Rows from block 3, named by matrix and row number. Rows with one number belong to one neuron. Each number is 500 + 50 x the weight over its row's rms, rounded and kept within 0 to 999. All counts start at 0. Numbers have three digits each. After the name is the row's rms in percent of the matrix's.
# fc1: MLP up (model.blocks.3.mlp.fc1.weight, 1536x256), inputs 128-255
# fc2: MLP down (model.blocks.3.mlp.fc2.weight, 256x1536, transposed), outputs 128-255
fc1.1224 014:392551510522511486503495429527442457517503504513470506562596552492541491579440567602472514515403503471484423372447604463414479558405494517386472447430514475582496455519524506481490522500504474528485493526513490558504503537476503450454466554495524514415560490534460500517501478598482480538539486509444482487459426558467403456597466506439530514591547559488464474582527444529564491564505
fc1.1225 062:532411484530536499588599551461539472467433569513483487501546496549499525483432536466573420553562429477468557518465467546509462551495447460529569503440534489446543569407480460467520460494530418487470606490434485493356529525521493554467490443473470529539491559380541478506560548534502581487562491447450503515464482488434478505516459517421490582507531499422504487516535516522564451470534
fc1.1226 087:475537509547569522484416445462515576498489526491536433607479468527606568549547517466426487515447450553549623550369474429395483523540460537484569484525454515485559459517475511496542485569540458499516478468531521464539552508540561461480416495480540596463489453502445598576585563510448450490554522521540506411523468481535453529583417426359509485507524457511439534504518495400413447569443
fc1.1227 152:517533466553448491498511613434461545445520485439525533540507525584554421537447496457380430436479590528534463499484511518506488527522446507529524523514439471555385482411529573517471520395433445550519536559413445471527492432482578455526597512502445521507389540507501422522542547470548546488514566512498524438450491505519555558552514554492529519453553596520541547431644579484488385587475
fc1.1228 129:522528441525436478570405587564510574479490498495497489479449471435495413522532374524489533500607404519558411425475556503496545561429460519557442434528507478462444572515464506506526523554529533528547516441486587522508480467459468554497437494500437469453515560491536505564467447445502615508432493543490489566535542437519435425440467518435518484478495468474494471524431481547499495465563
fc1.1229 068:588589456501467529468570550407477540536539462547576450436496461447515474539414417485482368492578615522424438583522573484500529495433475574496519556533525433437520538581498529464392525503524512497526518512494474537509490566399487534607540461564543485555473530547452508478531505458532414527484525463465479533480551569533492515531467587458428591607506515591469488523511539562410463402490
fc1.1230 153:505475394407631393521447516581456554524402537460522505501537491609544555442474435490430596453438507524526476538565533551523509408481464542598493527470484524584535459467532524441510578515442490472463481517572463554419492537506513550484428458541489522453537464485509464557547503471508504417507571523461538534550482552556458575428564459459474493550508400510468461515546474510510525502550
fc1.1231 035:457465520413517558475448410482479440535508549481544514439463508463449470434416533478471476562434454469479446574568508470470513404441601551549586475455528542417552516497482551547495480544533522550510576461457537485528446447528524512425543517514427536506458560476503476569540462488505443495522459421477493520432503472450487395483551480539425574533376520605455450417484482507500506504461
fc1.1232 076:565455447490504440479514495523537518498445515567595450468452490432508518431522487487592575440472507467438427536471544544513439459558492523601495487453453586476521542447501498448539524557377563536551451460566448465504485479479469476512550443478363552429447450528567525558476513498468479479463552527415624506519521551480434436536537461501588526493459488470550441542489469419435577494636
fc1.1233 040:453519535428483519468517527466564466494543453460502522452493518548468544492533446545540507499520511453501430432405480470567480463508473478545503448541430468521508457517556524467490428495566465521435511576430501524564480541467568572448480458508611594487548416505480465540523569474458521484587400390485467451538440623479505595572553600555415421435533444434604504536406530480545551538473
fc1.1234 081:418482510534435534546564522567559525590507489427437535479577547454520556560481498529511493532508535643447522435535488454483559512492439484548512508519425485556518468531555439520469501510477584529549558559481466501527499588561593452421511414474533419490504558531483521482380474427453569440535462414533488418430456560392568525549495466501494419486555594557463505472454571525487549547576
fc1.1235 106:482419418500506571511433460485518497481498541443512493484497480431502424531534550491559574489609385588458494517432519493497631506568454512597589441568558511457519421427546474508486495405406531507537523525535399544404546469421494560413525514480468438489511491513551433526560499536438502513504532493455481471409444472483509606546595486475549516587474478458568473459523501466519538473484
fc1.1236 090:474404530514502559525498492488561466433448503422463499473544439553502436464524599563533541507459504508497435433548442529582464600506583547663517470525461511465567519437530544494435491480485521591499498496500512615384454512477478537533396442459476561482476537503450369516426540611558512445477547507450479487517533506461534535523383456498438479510545524557488544363399451516472419559549
fc1.1237 139:395460441467545579570492538544469491422522560397485412503527451653492496430477484496513601482481484564493487484517571468503500492567451430528510533508459524569487443578507463609441455520470554501565555491445507476500512437551537584538502543475515462441482519496498490541539535495638462517486565533449463524466481491387434530496372525573495507467533517586583418532512442448502433444445
fc1.1238 094:468561478556534535505557512541520592547500475463554512335547429450545562527502556535540496496450561547525533468520497458486470521516476552523465462484452507602463475483545500556547462431458472556475467544519445504451469482463529496457497532480453533526566507492466482478452518498482460444592552519504570485472517528487478503510560487499499519473402516437508494523568559521410492430492
fc1.1239 149:470445489527496433515545438513484506434524537400535515525458540452434446435456537572467490551388478556590580487504496513463416516475535556562526562446496589507513477517503527496390573518458557471427517471504567534480516425526463508395434545399528515539568592454470535554496477511512516522479494590577567446510476532492572412504561495480447504492521421407505431559500465396536456449457
fc1.1240 093:548595517525421465458521520542507477492519571582515501502584510462460513530534445493457518480540451486564484463513448523443525523525453466507537498512556537493612531456541592427415508493445620533439508440499400528406453521597494549515479538597451478552533531540411454530512479536512468513434449529553532565477582415481543511349488557554432541510402546516503484486524485431461582526556
fc1.1241 063:474506424456488470432492537482478468531493508504496598569464520491470534451516497550459527531479489559450480405539516510457468506571509536527472453504550489547431504507506541519553496535487532512568457540413700575440459490473475565567498422573559516516505489517493428487490546597502455437479497507574469543433557427515545457589473525531477496576539457461540424509543498533516545530436
fc1.1242 079:496515509552563485485493543534491416524473494457429512480467604406540456470576521547455467465470561459551588471486494561374479568558472527502533432457469460572467508432446550441545511498525473509569533455534508500458447565407570469504426428467557498544456527516453562490557494520508473442606472597552494531495461521396514572537546520482417491398423531519505547500452466525575503492580
fc1.1243 051:450432499522517573412524492487463541527488396532469521467477450519455510550518547512416498484536507554567455453451520480491427553508559461459432472538410483454543533570515516565489438455515521511548543530487517511472608430526505520469542460556480486471486533497507553521486523557470397495511396475483506571496431569527477546480479461587415590474466509594584492501464478406543515376464
fc1.1244 128:509513473530583540526504483480457582486482463453454533429483554528504476594574474448577406521458549518456468615544391515546443504490467467488521491509462458552449523481572496537415477524502570513414472512591431469600517471465512475476413518458491481451635525472530463450496564502507422493415484494480493601498357479522515480515497461457528492514460536558448509543413513533578452546496
fc1.1245 118:465425485498533440566468439454576544539560526472476506493522421459525505460480562410478581535490494537538496423510462594536507530488473528477508490465420465575458504464515464538609495516434389458445515531497440482486388688518487485390486534487449512487575479472548468505481517494411511513473510549468468467511482422583428534516578438467468482555444485499569429591493415527522551414585
fc1.1246 057:517468460438432450522571455533526564565436541504465372469447612472480587486607590477498582496491494521564459523521499549476490516445558486448535532443439448528595503426379524503534525521550523502490534515442506457530470526339478503441515521511479630416485534468505529434468437530457549456597548591587499495455518520454482532421575470567468509478409473494567473467437511517489530477440
fc1.1247 094:554576508439563520471506500492570482425457563516514474590522472506536418484448474472480431517564517522532514564543402552530548500448570485573413507497488512545522470461473514398498515547512543489527475457537505495450507536500600590543518496412533482526519464428517576491480400568576479515672497510552508501541493473432518463472467588525421508439551518463514500455448549552474526513483
fc1.1248 074:561496420512390387435522539512526421438610479429457513461484440559522520426589553564568547471484443539520516546469370488486491390512496570459544534496509520512497472563459605499555496501503470512540486459523498426581560492452473535451541526489433512515519489470490513573471530464479474511498488444463447482428519519495565582387459407496550437501539499457435506475497477562452468477551
fc1.1249 070:500510510483477470523504502549550545519567527516452542531554474459493556398535490422499458442465513571476587401500473592496580478550549511488486456584456467556462544477421433570482443618454476459586573450531513584455513490505479526505502497513566530530525443487528566476554494484447412557456530411456444545521540428572533496592458556557535483455496477511494428536523474499541418475550
fc1.1250 137:511462429411491517448512580496469500571429475498478535519489550477447484514526526550471525483409479474537444444496494306528558469529558506602619486490434418498429430485470545522602473577497524490511543417497494493440489461640513448408514531569526506523582527566519550451492447494493578490550433562474512510537475532470528523475617505550475513437435571445458464518487519507576579466483
fc1.1251 116:542388600584543593453526496495543489530493506560473433501438516586487518523587464466470520514507542519468536407519425464466472476574459431402558627484484508486615467566541428435507390434547469520478534571461500473538400522512498570464553372562530515473565507465463497493518477398462624478574395544557488558524387461455502519531519458517510547529463507509461493519414494527487532484504
fc1.1252 128:437370484483558528559484513460702478614553484568379496592489535483472559471445541652567549530478592384384505512376545450489466513533484431546585514466406513362541443406532499489560497540418498484471533535507518438522580506466520560457536506550537535559470485461513551518494563499504437494457479486579491472644526534519536510490519425488482578462497508436450544459494507458469499540543
fc1.1253 141:494458510400529553520542544529505455446508444530473452589588497549559494412540461444548469450437586454502531510526590360483453496517521461552519546512437481520572496537446483437509522546537420513505528574564573577459429521511450471401424515438531535523443513419442540455510570463511483505528511499538493462451501429606501523515542538574500492548545597440497483431469544519533455555522
fc1.1254 096:561474464429625452501480539530476522528533570480554479432595493521531411480607479487487538570474504552483481394413551504426484446566491428467522485496533509579468438477506396509607445445515499473495532545563455494504455464487448478576553446463501526522553513518559549484560496491515374430486505500485517628440514511540561566451530422498486422525471420568483487418563543495491460509569
fc1.1255 083:619460536508518468480538554496505501473500505426542581556438445465500517424484600556479496529475462420524534571462520446439561498522510438520537388441459401415557498497446465416529597451477533505433533497533457538510487440461506413455379507466563551482462500559510526481474518480616556518525504550475502427501470464433510498547516504437480498495532430445581506464522526473348422465529
fc1.1256 122:535462503501481601449480556607557540475479439482533469571603488466511443491499509474540511428454561499494564528519557369480432466562515505462499554523407485504520481540387490525455490577437465530532477506533509513472569495588513438479524533497516560496467569439467460537511503521524428557504470448478503507475400605461452432537576550489458568501545517391490493438523531502551442592549
fc1.1257 077:383390560554568547494505558528503430461498529493515374555587511506487526541482516424565502556401495508472514514457486488440487467460531447515439460531531503563581450508578474439597439492507512527561485514520487479468492461521575487438499452551474493437463547466460537513492472397479409424558515559551445448461381594527526584526589510462495602517470469461461533470478543578602466487627
fc1.1258 053:465523464503504500514488509501508488540577555423566547490518440556489542561538556602508448557434527452547446558466529526569473472430583462440439470508436551627420477484597436551490538443509490501520559461462486485410494481507522546418456609582508567476479500409448446463400493429503408543549465496524537543462543461538520501514547472454475486450527484442453558569469569454494526499463
fc1.1259 167:481362472513468347467488509552456525526484481470466467374551416428505411515509507500469421537439462576547416559465561468554462561530554514505513545546542485613548512534610465480492505462494587453596537424441570526526482451494546451567548395556520460495445515454507472505498528577453530445500430489505557577469537565549514553463516442512487444507560486440458415498504517497585563417528
fc1.1260 138:460575521510563483453473434500560490518523457490438429555492549400507388511443432479474529455590441503479631558451516422541420574435565408530514431581532518525530523517488527394508443575470605560481467582425546499400517500524533481535507393485511469540474485545474323528516485545531486419548605550483556502494383575533591507371502480521509436546478517453445438514507496472570498524556
fc1.1261 076:472405499453547544589566592485502425581500527486560539380416517476493531494459506476497439473502498475523415500512524427528475516548491485619709469494483495482439451495440525508502499531510417554420543491536491589492561460635427480591568515501506513536448492494587502552573475570424576488504448531477494515576496433611508501493449503397558415467473459470431497515507542412584520406490
fc1.1262 045:526641532429464507509429541535552450528485517476519489500619526526475499488500476565597545490541562496510448461453454481513550500538395534365494533469567565511498547482524493453485541571474572588517476516442663557380453511558527541491482599452615558515428521557543466533459469510468466476455573533543552452470475502483533434488486411546470396536480520467496495472588531462495428488526
fc1.1263 065:505530476568520479569456540487450518505549461429485518458464505468530500413459621583539508494553509466492513476544512511514482598429453471518499522493483476501562473491494523417475518509572527497422535451447397579460451549627476532455441528486536483441554524477423481521554459513504503532469543509483490594496499527609485563463474512475503473528537433374457467422526449467444468413498
fc1.1264 152:506459460575528437497513518528573457494428489528430464516529464535469461511519467444515432549542541441470556425522422400560612485611493657472512496496509494404485544505440503487511494519507535502512584498491495518535638484444605553493539518550504503487511526556464509484514559525437450506615460521411507428551477447532555490449516488372511454435550495446549471519547418519477476549486
fc1.1265 083:431515525501497482541554484556543584472498549549548512472469534505491534490527504535414383490467472441481450582531481411525438533547496463563501468400458517434455498541479565482478464470499449484535517462511565551520462452578404478468567502431537523412484480466473534523452636485500464445397468426519589488480482452523461560470489371620460450460497505582466469502569488491489488510515
fc1.1266 117:592376564412552500518455520499512547561541451513567535492431472406544510399535494504565442459418478506501489613497624465456500491559474501530514589495436470423471543542419571549527531497545422563458518523565378505586533505523530460562489455474551506496460487512477596453512517488444473449273466509492460464484523502476500546468543460450450413544491480496505465508480523418554465471479
fc1.1267 098:511537542598434449473446613448554477500490516620548529520512497450499492507556588480536497465479525541450588585553579487515482509414466664545491481517512441568512449473478510508499454517424527540506531541413542509485497441580431503480543480468461525511483509602511492527529506542502476432432436509503565556378474534525463486486476493544515563462533498476488450475521500509502514525518
fc1.1268 077:511563470378494559520502418492615485603590481491356414551533523506571414554575472477570515544468538566456426523513593552512486460437517505491485525527489487610581554481439421505470470548443541481523503483558576454505479495537555526548484480480562448461478514562539524483524498536642446521593468514527471502373547516495478524507544487500448419478605468553514514532539471491480496460554
fc1.1269 094:461631477443527438428487594500507559501507511563513534555454464518514489537552524472425510559493487549442492487478379378453422565455429497500423390521459498359487471523512548551456495548556502508451488479466515539468551490476495515532583445532455494431529472529488533509515478442518477537505435339493497487488493584512478403666528452458491478548486518454447491533580517523615542466529
fc1.1270 119:521527521504510464454550533527417511601535466439529421609509488480586580555537465443504520495462505488465537496479459512519573518421572543478474513516570448568516448415401505527455562470452583476480492529512541460486425402410497568589505537535573449517462497427445449544512468558484533483518439543545587545571569623472483521463481580537538562559519543487506514520477661552451501469488
fc1.1271 093:474556440428470566527555624486473582438497511451435541620476530526557475534487583608582607492634452466497600573495477491518470539493479483502449497412499498509577543444470533463534403541448505560607529539410597534425489460490532586462506510479508512440487574472561463425457579485483448397479496534482523503529479482474548504494541511460537479533514586475498481493504587479526398491558
fc1.1272 100:486572414497451545445449491512501482483572451402417517576520490578501472496537489637541539545460428561480628489512414502579492474583501346482448543506525513439424524506477559506521533509551486519498499476478414611490542511441596493469515479490451530530515517567538548496546556421447476457397563479493552568696497512551461469353506456654499569455536482569501510478509571526493506505475
fc1.1273 070:502475353534505511509454567502482484443522443447467483531520512477420468617514411500523548459428467528458467594434606516514517538476475482533414431529464538397490462480623559488517448507507530572529477476517475549538531538487440444502453510409533502503531517425554542428574509501574414549443528523452516525440451485433557523489419477491452648551488535570388459476422565480474428514428
fc1.1274 105:484510461554431502498483587548443517508451550603320548535475467501558554522410522411523521485458507480395533473487525524471497451548466505497506538484477516504508531547463494455450521490405424559524563432485590555454532604552532497507458491519512524507484479512548481470529477529452453497596534574390534449559422508446498440492477485607573473513427483515526451468504489461550437484555
fc1.1275 069:526560480529526440455532504484526555388433587496440520452495492529414588543514547478513555477442541556491457476601451493452463486548573508505546631497502468454503526511554489430459620552541469417381519484477390603481583454474480471490498472476533440497478588603507516531550405513461456468506492406444559501484489458495523464524495460480530453581511514500454537464395539529474524510495
fc1.1276 053:484540430361545437547515567624481487537512511474565513487570468505528510481462496480530502538629527473524425409520433462504515424593523496481500516497475435552512538574483509478511507442516459592551540494454567548439479468463465483490580537519621561523406594460527502522442442534462530473514610521457451513467416529465443379454510561546500497516469511485489505399522550521500510403487
fc2.1224 013:544496521508487464542532524534506503572376533521542497486515511551431485487501534444558533436547497433502522448527449437489532420529511510552536516542519467570494494499508497505436566555506526547542555438582474476531525379511408493552553448464418541509444607553493465579445597536409421443436509460551513404485491443551452516565537441487458440517466448462522405474557469489515505529492
fc2.1225 074:500502513510507550530576475537446521518588438356545524494447529490519545483527487526558475416515583546490513456548510483576523516554505492475487509505444462519542454579566464498369499497449505527498440510470386534481463489606511550422534521437547499517481470569474533487523492573444456404532514381418487477497544520574519500495429462552486536450501482449521472507484479398413473521493
fc2.1226 098:533540435445463515514527542604494497467471431534457529512529570509495520425634557553428465465546556493530507500578509506491481559509570485456572517541504403472432508505530428478620567493366515530487479494484518543561502501509467526476491488577601454586404494553510506451544527543467481441503494500505552459499522560480448497471425601436466510438593448514488438480476479504585544522627
fc2.1227 151:430458504453479516568538453581516472541473484495513506403468540422491537551420509515566441536482490569527503522499460584521482490442493575506534522535504608589566525553471483449489554543544506479534513586528450446445472513520473495440505525483542553490556631539492396470510484541498447475525551452477470536508496457509422484435446542516465573499400442488593522631518420501528523511549
fc2.1228 120:548488494445481449500508528443491530471495495421540513529529479485499528520505466512433520461527577427536547471469477551471424455527569474560472588515502406438437387529426595487480543504520507618581508493522493572568539493468521513471597561474466557481489465490425546509493513587459512474441461493462511416451422447528460501464472603470500569501455377473425538613536533467441487502536
fc2.1229 065:428501464467500563502424513501461542489478512480526499546515493539547479587544525492462530523380422514503461529471523509384560585500510488575517497440521623429495388567448438553421443530544441484504452515584462531491562534553500470388487459510483514531471564529479486524464530512557524509484509478466525511470526490391490544473552537438609478477454354510461476465544413481587558584379
fc2.1230 154:457505557494429487436464504409530512518527453571487549378425590429481500515520498486537477510487512501443434379519476487511418491456501488472539453509557538460518386400483458459449460475456581538488519473361500491449441437466498504400533570459473491465434493445512507530513537493527518446543454490510449493479541534455514534593500503590497459532515529435536529508524587612516487542578
fc2.1231 036:531490452450563497436498475505431474452499563535484492532502502508375552495578464525473432492507576475486411485536479456492451469471465520542433513420548510516506493509411597507424495482427525469485481488472491499676470552477493551479444456513567446479552534519525533517467516514485488522463497463503498430530438495494489514533522472391451546481589520479458452465486529428501421552491
fc2.1232 075:371550523592531472525520525470523473495427534443420532548507485552483490514464398439484437546532545484525474558493499508487524487490493493525438395495501450514455549455449533565495492494485555402526603528411506432513565467466557472529497508406587516494626528542398485539498462449542514554523571505577500449475450494520525533590478470455563320454466567498458566445534515510451541454521
fc2.1233 040:445492517493488516436452475535562494564471525627464455473428551457530542474534443527414533545515572541578523515537447544468517450468536586521460455452455414455467519498517526566450517497445523527517553447536542552418510494454473527481414484436419523478496535497484545514510449451550552516416440553520476493429557497489516490485472519540508539528424489605631462447619466501528511570550
fc2.1234 086:457440510538400554481395533553455514450547498484502524427401486549490450486472520448468530409524509503541503618469506470561520435551521523487438500513449477542442481538402695505473428516557507466470476512574443612508495440471541473473454538502473483513510489464452508450445426503540437536480416575484604468485554536527507528483462483470609448573497405477525485440592553367582528495417
fc2.1235 087:562559488359515596470432572447505565496514482458490527553496437476515568552480512432474502667491451507500515421532454435536588417564589473393508540450521538460538470513498429419565534516530499574469513410495566518471473503468600487505487552543462488441572477404462519508476553598372511411533462524606561549546487482477506455471414460487518433540528512430586470533553545454530506489475
fc2.1236 089:515523477530499452513596552551477502450497495564542405403587461508517625590497434510548457565502478494524510494544489497543574478486496453546418541466473515509564444510537469491526562513538584512480597442546502439557636540459488507508457453514492440512433486486483561428470564410605484545460514539633459588501458619547534559506502456525468454500494513618463473603489545548519535485393
fc2.1237 141:483508532510423451493547456470458497535481550520497588487578468453512522473485553461482607500469438473441520491478393572505520485519496568479491467389600566515522447586525555353556421487433519532430521516398528400531477479596503496545526583461456481445526494551488471425486473486530484449451343500524472488496412520483538558471371556584468440452557536550541522394515545506514469531463
fc2.1238 084:550453461428436521494502486489492581496483541564523505549556537553485426470487505422417497442633396455512422538515447491522534493493509498530402408576624456517566496432522453400512466544545553568463498559457428522501533520426507440523542418552540471505529479508514607491451403610448521404473497485617472500549535573493540553549456494501565529515490511447419453515440508503513583428499
fc2.1239 144:481425483586476475394456512518513448494395554462385531489492596504416507489613548467489389466480508531477457521563536467433541495484583421547521460388438475551556526475464515514438446540596434533601511432499522580531514463591491477501484440508514452565477533524484470447476437482441514546534541468473572578433468554447455583527560508474552480576515519533527462569504500529538384443514
fc2.1240 092:426553454462483503479486458462468469500502489511468571534506478494525555508517521545604497438527478433483511431388568590559518541437571466452557455489475455492371484525507536592499517476533418518469469501496563572486419535468509469427545438453426491409467414502551454447520503334514529541496568573393464463495514563548454463468511561539523539579509549495505487501529491548479462504458
fc2.1241 065:567580506478484455517501504495509449609487596485489448519473514518536458500475532465549470567494583487553569461536487579484438439536573517399536551428571512448584494480391500501401500525554526537496521482474467447505515448522401476393466488456510476514479560500547532447472482517416539520529484481427395420556404597500488557599504563518481533508605515476496537498438548426517503504541
fc2.1242 078:515504417451487546436398462491544603517526509450541530413481513506494539486414528434461516566557552517479548488473503500672489536569541461585494538536576458534520489485554490548508561525428548461380492478523420494630574500614532515440563536461424522443527550490554533472463548543519489484548457462430524515547495503475430465475466416502502472518555538467624459478498548514516416497403
fc2.1243 057:523540443556521466543465467395515499494427472423404460512492564561578460511451424382525434468463504515470516521549493481553590561459476456519507520529496519544467456454553499404467450515475510476495408378481569469549446582509491499440555514525532489446445497501440468414486487502517575525532464580459483425530470457497484491492419501475559498587543483536493462578487388519509533557519
fc2.1244 139:572446529522453454506451459548523473465554478498496460466482514579453562482428511494510541388558474434435444529489544450467545472478449522504483418520542590475373425528478489506486413482534508537543556449474573534559519499486542447407551551490501555492458430451457532508461559528440452457496517473536428485488519508522481448491405634538490587487487455492498601524465556574460592486560
fc2.1245 114:539608512519485567509532437545468546485553551527540476469551467482425504493488518455548480469556480524558393517493557469523450509550502534389513464558559488486582558522490552566416502439528536503567486480480480520422553372449393579581482478480585480473548475509518555568525490450546421499481435544484460568480525619442510532545426513568560549442420469507554482430518497500491429608549
fc2.1246 063:513530402444472564463467620493520441529434511558470492527543432542537468501521414565504410635527509547405516488549482460504449572483514464466509517483536558439565533482529524510397465532497470570530527579573397382531507495528481395524474434473557399459446498500479420390500509493482473468508493553412411487505578568578507576501430461503488448489504539519487422525473521434457493526479
fc2.1247 090:509464433390488496481558524501504532514469470595546531453487495492440511461454475495551550472497426576509581467431543514529470486474408542574512481510550508414475516529421653497516460464473417474439556416525508547609507475551474553492477548590526424480454635530493506559519555404445500468463485646422507495526572535410447512430485476502529538514420508528526453568455529503484483518441
fc2.1248 078:478469476531504429495554545567536558578428446525513466385397434520589523495517566477528399549495530541583466495422520588523506540518570521591494473469507540526520487458526438447561494442469495487490527572444435468548459459425541395524430485467496499544445497533484504491481637554544444537565560595557515510451512497546468562486537517448541456524461505444479504542427539579511556499467
fc2.1249 078:546537478538507488550599477527509584543508444440544628357498536560426440476490544506493477485462454455574434554456505462499505484520511459423420548485469538511573434455487409481437500406494538503457553574609565503418592586497558453539487492477470465508522500543567405581514468444495579508521504545545511455516472641473484471437521498449508568500463466557461540515479504490456467495527
fc2.1250 126:520497510544543517587501501461536422537477589478427422462533557480500515569496405520447483514605500494481513480485644498486536516510357544449381508527596494517495526526515590416456512395544492465529453541451476553462471517464515607579458454476441559462486564495446474556542523504438512464463473528514531535517490580491509449497278460474603507515510588484535552545452550472532506522476
fc2.1251 124:547526439391529475471531559531500506412500462573533564340497482498473476364609539554584479562495513388536551511489568486424496534501588524580542533415486464483553538473456470501514484559494521519530497571450516507546503472425491485488450526487463557440425410531523480522534527561527446494513517481407472442465590515436393474509432562538510462482495585480453515596510450541415463548502
fc2.1252 126:491431495561449510539486503497455535522458460447551594521449551457538476492476461507490509513503519537628496487558459528518575519549548428472424468569534511592431542535447492427457536488496447501519480523465462525457475450530455521458448433420523461448467553524541546502624464464412556625447480547420483477582526512454395441517497439333543503576480492504540535470495427549552453496497
fc2.1253 139:532447537491476469595552498493472537492481412569524626423448483558509531560494555392547557523535439498565529544479493557456418444535538476467554629479475547570450510489477491493558533506475625532561490375512534466532528433461484513417483422550411523500435499513502465462434493517519527599454463551401485408489412473452482476502521474519457461502539539472470522460623508548499462481450
fc2.1254 095:552587525552503538486545423482569496445574461530502519476427538512554509518417614489432548477576575430506491492544475519473487468610502497511593570561545489515481502429482382394452503553514509566519428456475566532462483489535604430452428504481543518491384425480500591470546439493503522560480598468560538502579525466477484477404501510447448540429562587500427531547479555605425433476509
fc2.1255 092:467473396455526399481448514516540543461527465459490563455445493453398437556440480454555397416526470520421531464606464483443494522518560523587457395476481579533499571557551445510560502433527576475463455483459416562534437499394431585436416505470571470501558541569489398544474536435462463521490456555539437444519487597450512528469589499530501372480554469540558418528436487456544502409496
fc2.1256 134:521479509408508479516451499506543513501563478525542554489525545468502454511341539458521490478536582421533542603452463484488517544526603478458484563486386533580483556467546500428503473517560423542466520413540480607604485504531452495488481347486465481498446557529504547509344527552412499539460509469563483447464440500523496483414619457522433436449524549545502477558530518586538436494456
fc2.1257 077:551487408488488598464536453482497524524579453569483582531438503403438465439465475515532432544520545511486510654522481528502497450582577473508502506501494507432440454580444486578501509514483411566409579478548461530405573485527534490509492528501429454430501471535518509520477520532538502595522481545411559460470484426468499548446500523442492514489459571502446456523603432478594482424353
fc2.1258 062:535512444530448483490467505450552449484432520499465538485486549505511498447437594497525419474502335375450481495532450485482567605485481563547474501511548452504449582521538507526565479497549544589463461491489307566521549529515546501510495475583405434521570495504485617615550515473523495477533468474434506472506487494498449460531483517550615534578445574507481501456542379479497466502582
fc2.1259 169:590448517473525499497510504486499568449494511516412501457557623551461471591421592498501481435479494439453508492497436517456543464532504520485478567414608611432525508514524531520519547569540554408469423533532541458520510489560516376496495538500536482517536470498519526524454498499571380493501557478514448411556517477524484501470576515508528545553562526519502538570456528561468630581570
fc2.1260 129:537530424453355558557486550487457455538466519508531524471463546521468542456547496491488498529391444448382447491563457372487487482520533429523478488462521472466513531445517531577508492406461473480510482562607526452527541448413445485519502491473402596458547520526474610441580521468496521523495565476554462566467554443473567484480419512487536462535558518504587513509505478452493515508426
fc2.1261 077:504565535625510505498429548541524498474511514538543466577479555460510464474421449541428448500435405499499596546412424475502411497559492472490445491519504445437527483530560578547458553428491439534460464513466535586520381440516502536449458556515437363517478471482448449558528534612567503465505536529490478460512435560515481453494388572529425497502537463498446518521491516520520405512462
fc2.1262 051:519498468440516443443436485486423509516502441455472561478512438552466497522464596512472446494466498463582565460535487506483617519550606475440472398531514522507521505598553410383424541588625387542378552425448431601527474495457567514521511504497479486568559497502512565459477476464508520555508498506513567497476494493602483509479470514523493462523488450438526542502466531493457470478419
fc2.1263 064:520464513476407449367506570546505477452504460493506481466487473574449597482493482482573525586515538446523521514543516505496494465548594487534532470426512486484474522423565483493560492436530409530438492484483453541404530522477488536468458488497556505556452506510552520523493519512498522384442442597567478537553531545413479457442479529495471377540487474562477442484523525496514395491538
fc2.1264 131:529466453452471530451531545503546529464501538479561537454523577496526424433565457575584444543462541510593598555425524483512545460525464511488500470498515511455506533405559447435548416456491470495478486497609449499433559518495436549557481464561529424520482417577511482517513478478461491486564510526458592389399545583378502527504465457460415498504467537389508490478509433398511566468525
fc2.1265 082:519598587485474439478435486464403452512544543461531490501489497470513545543537503492553504550530461486531507484484516466481493503536589395474570456488473512552487498532591455491610493517539542506479493458514420444493416514514451487462572501505509518597582486563498477531471408501497584514534558529512435546472547465472444529448454593485502428568503533505541484489460518508601458536543
fc2.1266 136:514540573497545497518466497548500499439505504599522437616476547444513521495490479482523471456482558494536432484489482468537468448551441476564468499535502603563451525467536425495490488484522464542481499525506503576583510515541584486583453373489527495583571465548603527458461461395455541518492525431510456397542555469562512514475466414503476474439484520503522501519484496550369433442473
fc2.1267 103:478425477528438512554416394524557515563506523440567424478550556531588452511493489516420544457497563554570492522583499437431463430522490497489495569603495484508467467445555569503581515537472382511519504441572517473490501538478520517529502441427470531433413497441446508483444465442483457529564416403543448435479556460527424504524484582543511543499470453412505555568443546522451427493521
fc2.1268 073:499656537450504504579475512458367495394482422465546545385487532471490507471458463463468507531483529597552474457523501436467556490527504522509498558466573538455486488419525523506485468465532407448446445583536538475445437476486399486426454430619563490454454466443547468487570501400451441444530508619503466497524535513462455466396542474583474443509422526440398558471494521520592459488440
fc2.1269 100:458499527586595448603452456478571525508523492539523570486431510550548434429473598428501484502434543494541570544435583468518599538496560444512496574483434473491502539526492497493472560506582434436500506465507490523531481495412529506428559514448529395491548606536512539528445506532535555604502469563455507491515374530470397460506477503419542574478550463547480508495458534459619552450421
fc2.1270 108:444461524490455496534561539571528527520448485490574486463517501525527551568437447609447428516509551536527384476524500474476506429464480476399571480489448507502490457499496461460382506442504552527473477485487545443550457572520549410426486476484487516524569479521565456576521458464540433532423477589533514475480554484569445400540468488555556511522447477508438456486473432535446472606433
fc2.1271 098:508463490480518413512400537432504600554588483558537525476470514478497516537474449472498494576542425477571494489564486554452502477570507549447527559544434513494438490602530497488465611593532532527450508478443523562507516534479498527550611527494559479494545515499461587481430512551471508547467511506529602450502445481551576514499403423502563489499388450455584543484455445530458538572500
fc2.1272 113:484543525550533476558463570432429493502486422536473523503517554471449629499533560579449476550471522509574387454590423501517514462470439446549557429508509485517475538503456562506599507529443471513450543529543421489419442454577406536453459451489459412497509441471530450486576420527448507504502490496515540530516490418414408561542490572468432585476394492567536530489556547460539493391508
fc2.1273 074:571464451643465486439550408518497537414522538494443485402477500587496453508511527476464498555570493529545493522468490469547411538373540513586476488452411463519437544452477624448454518460459559535469531453510526431582515471462470477497552471513500521487587529466411461525493534469512564417499460518535549457474524436573504544457556505554570464503600434471534510575564497506546413518539
fc2.1274 109:433507471471547499511519449508493545509536520434552397506485502499503515432459524458534492528533465519570462538398491508434545489535522555553451462477585455451482475535514501467560563463580515506535503584445581484409518558547499453492566492472499550440518485497559514518481445398520529470447455489563549547568606506578555443369421577521502588506511451599568577553559524398411448510470
fc2.1275 063:467474523536514440520499457474587448484591504510474439516532472532514479605492496449506511462518457498406527682509553386574558553439472468474586405532506443582540425506436530418503499538518538447427537576479463369497535549464473548527483504573502512549529449532510508524490524531493437521598607505442464460509496583514528553489531461539459509474468531549574479491523472487502511497481
fc2.1276 051:511463502422462451430459489559464525501458506454458445437489530410525489443537450555450521494594606501547471510552529530518507428539509474552475573455444471438364473532428549514444529484535466505519556560442577528558509480496532395510443552538421474539502488610451405525511494431396497601545583503477430474499504429669572572418457523498443491441468450473450483558479506513379545434481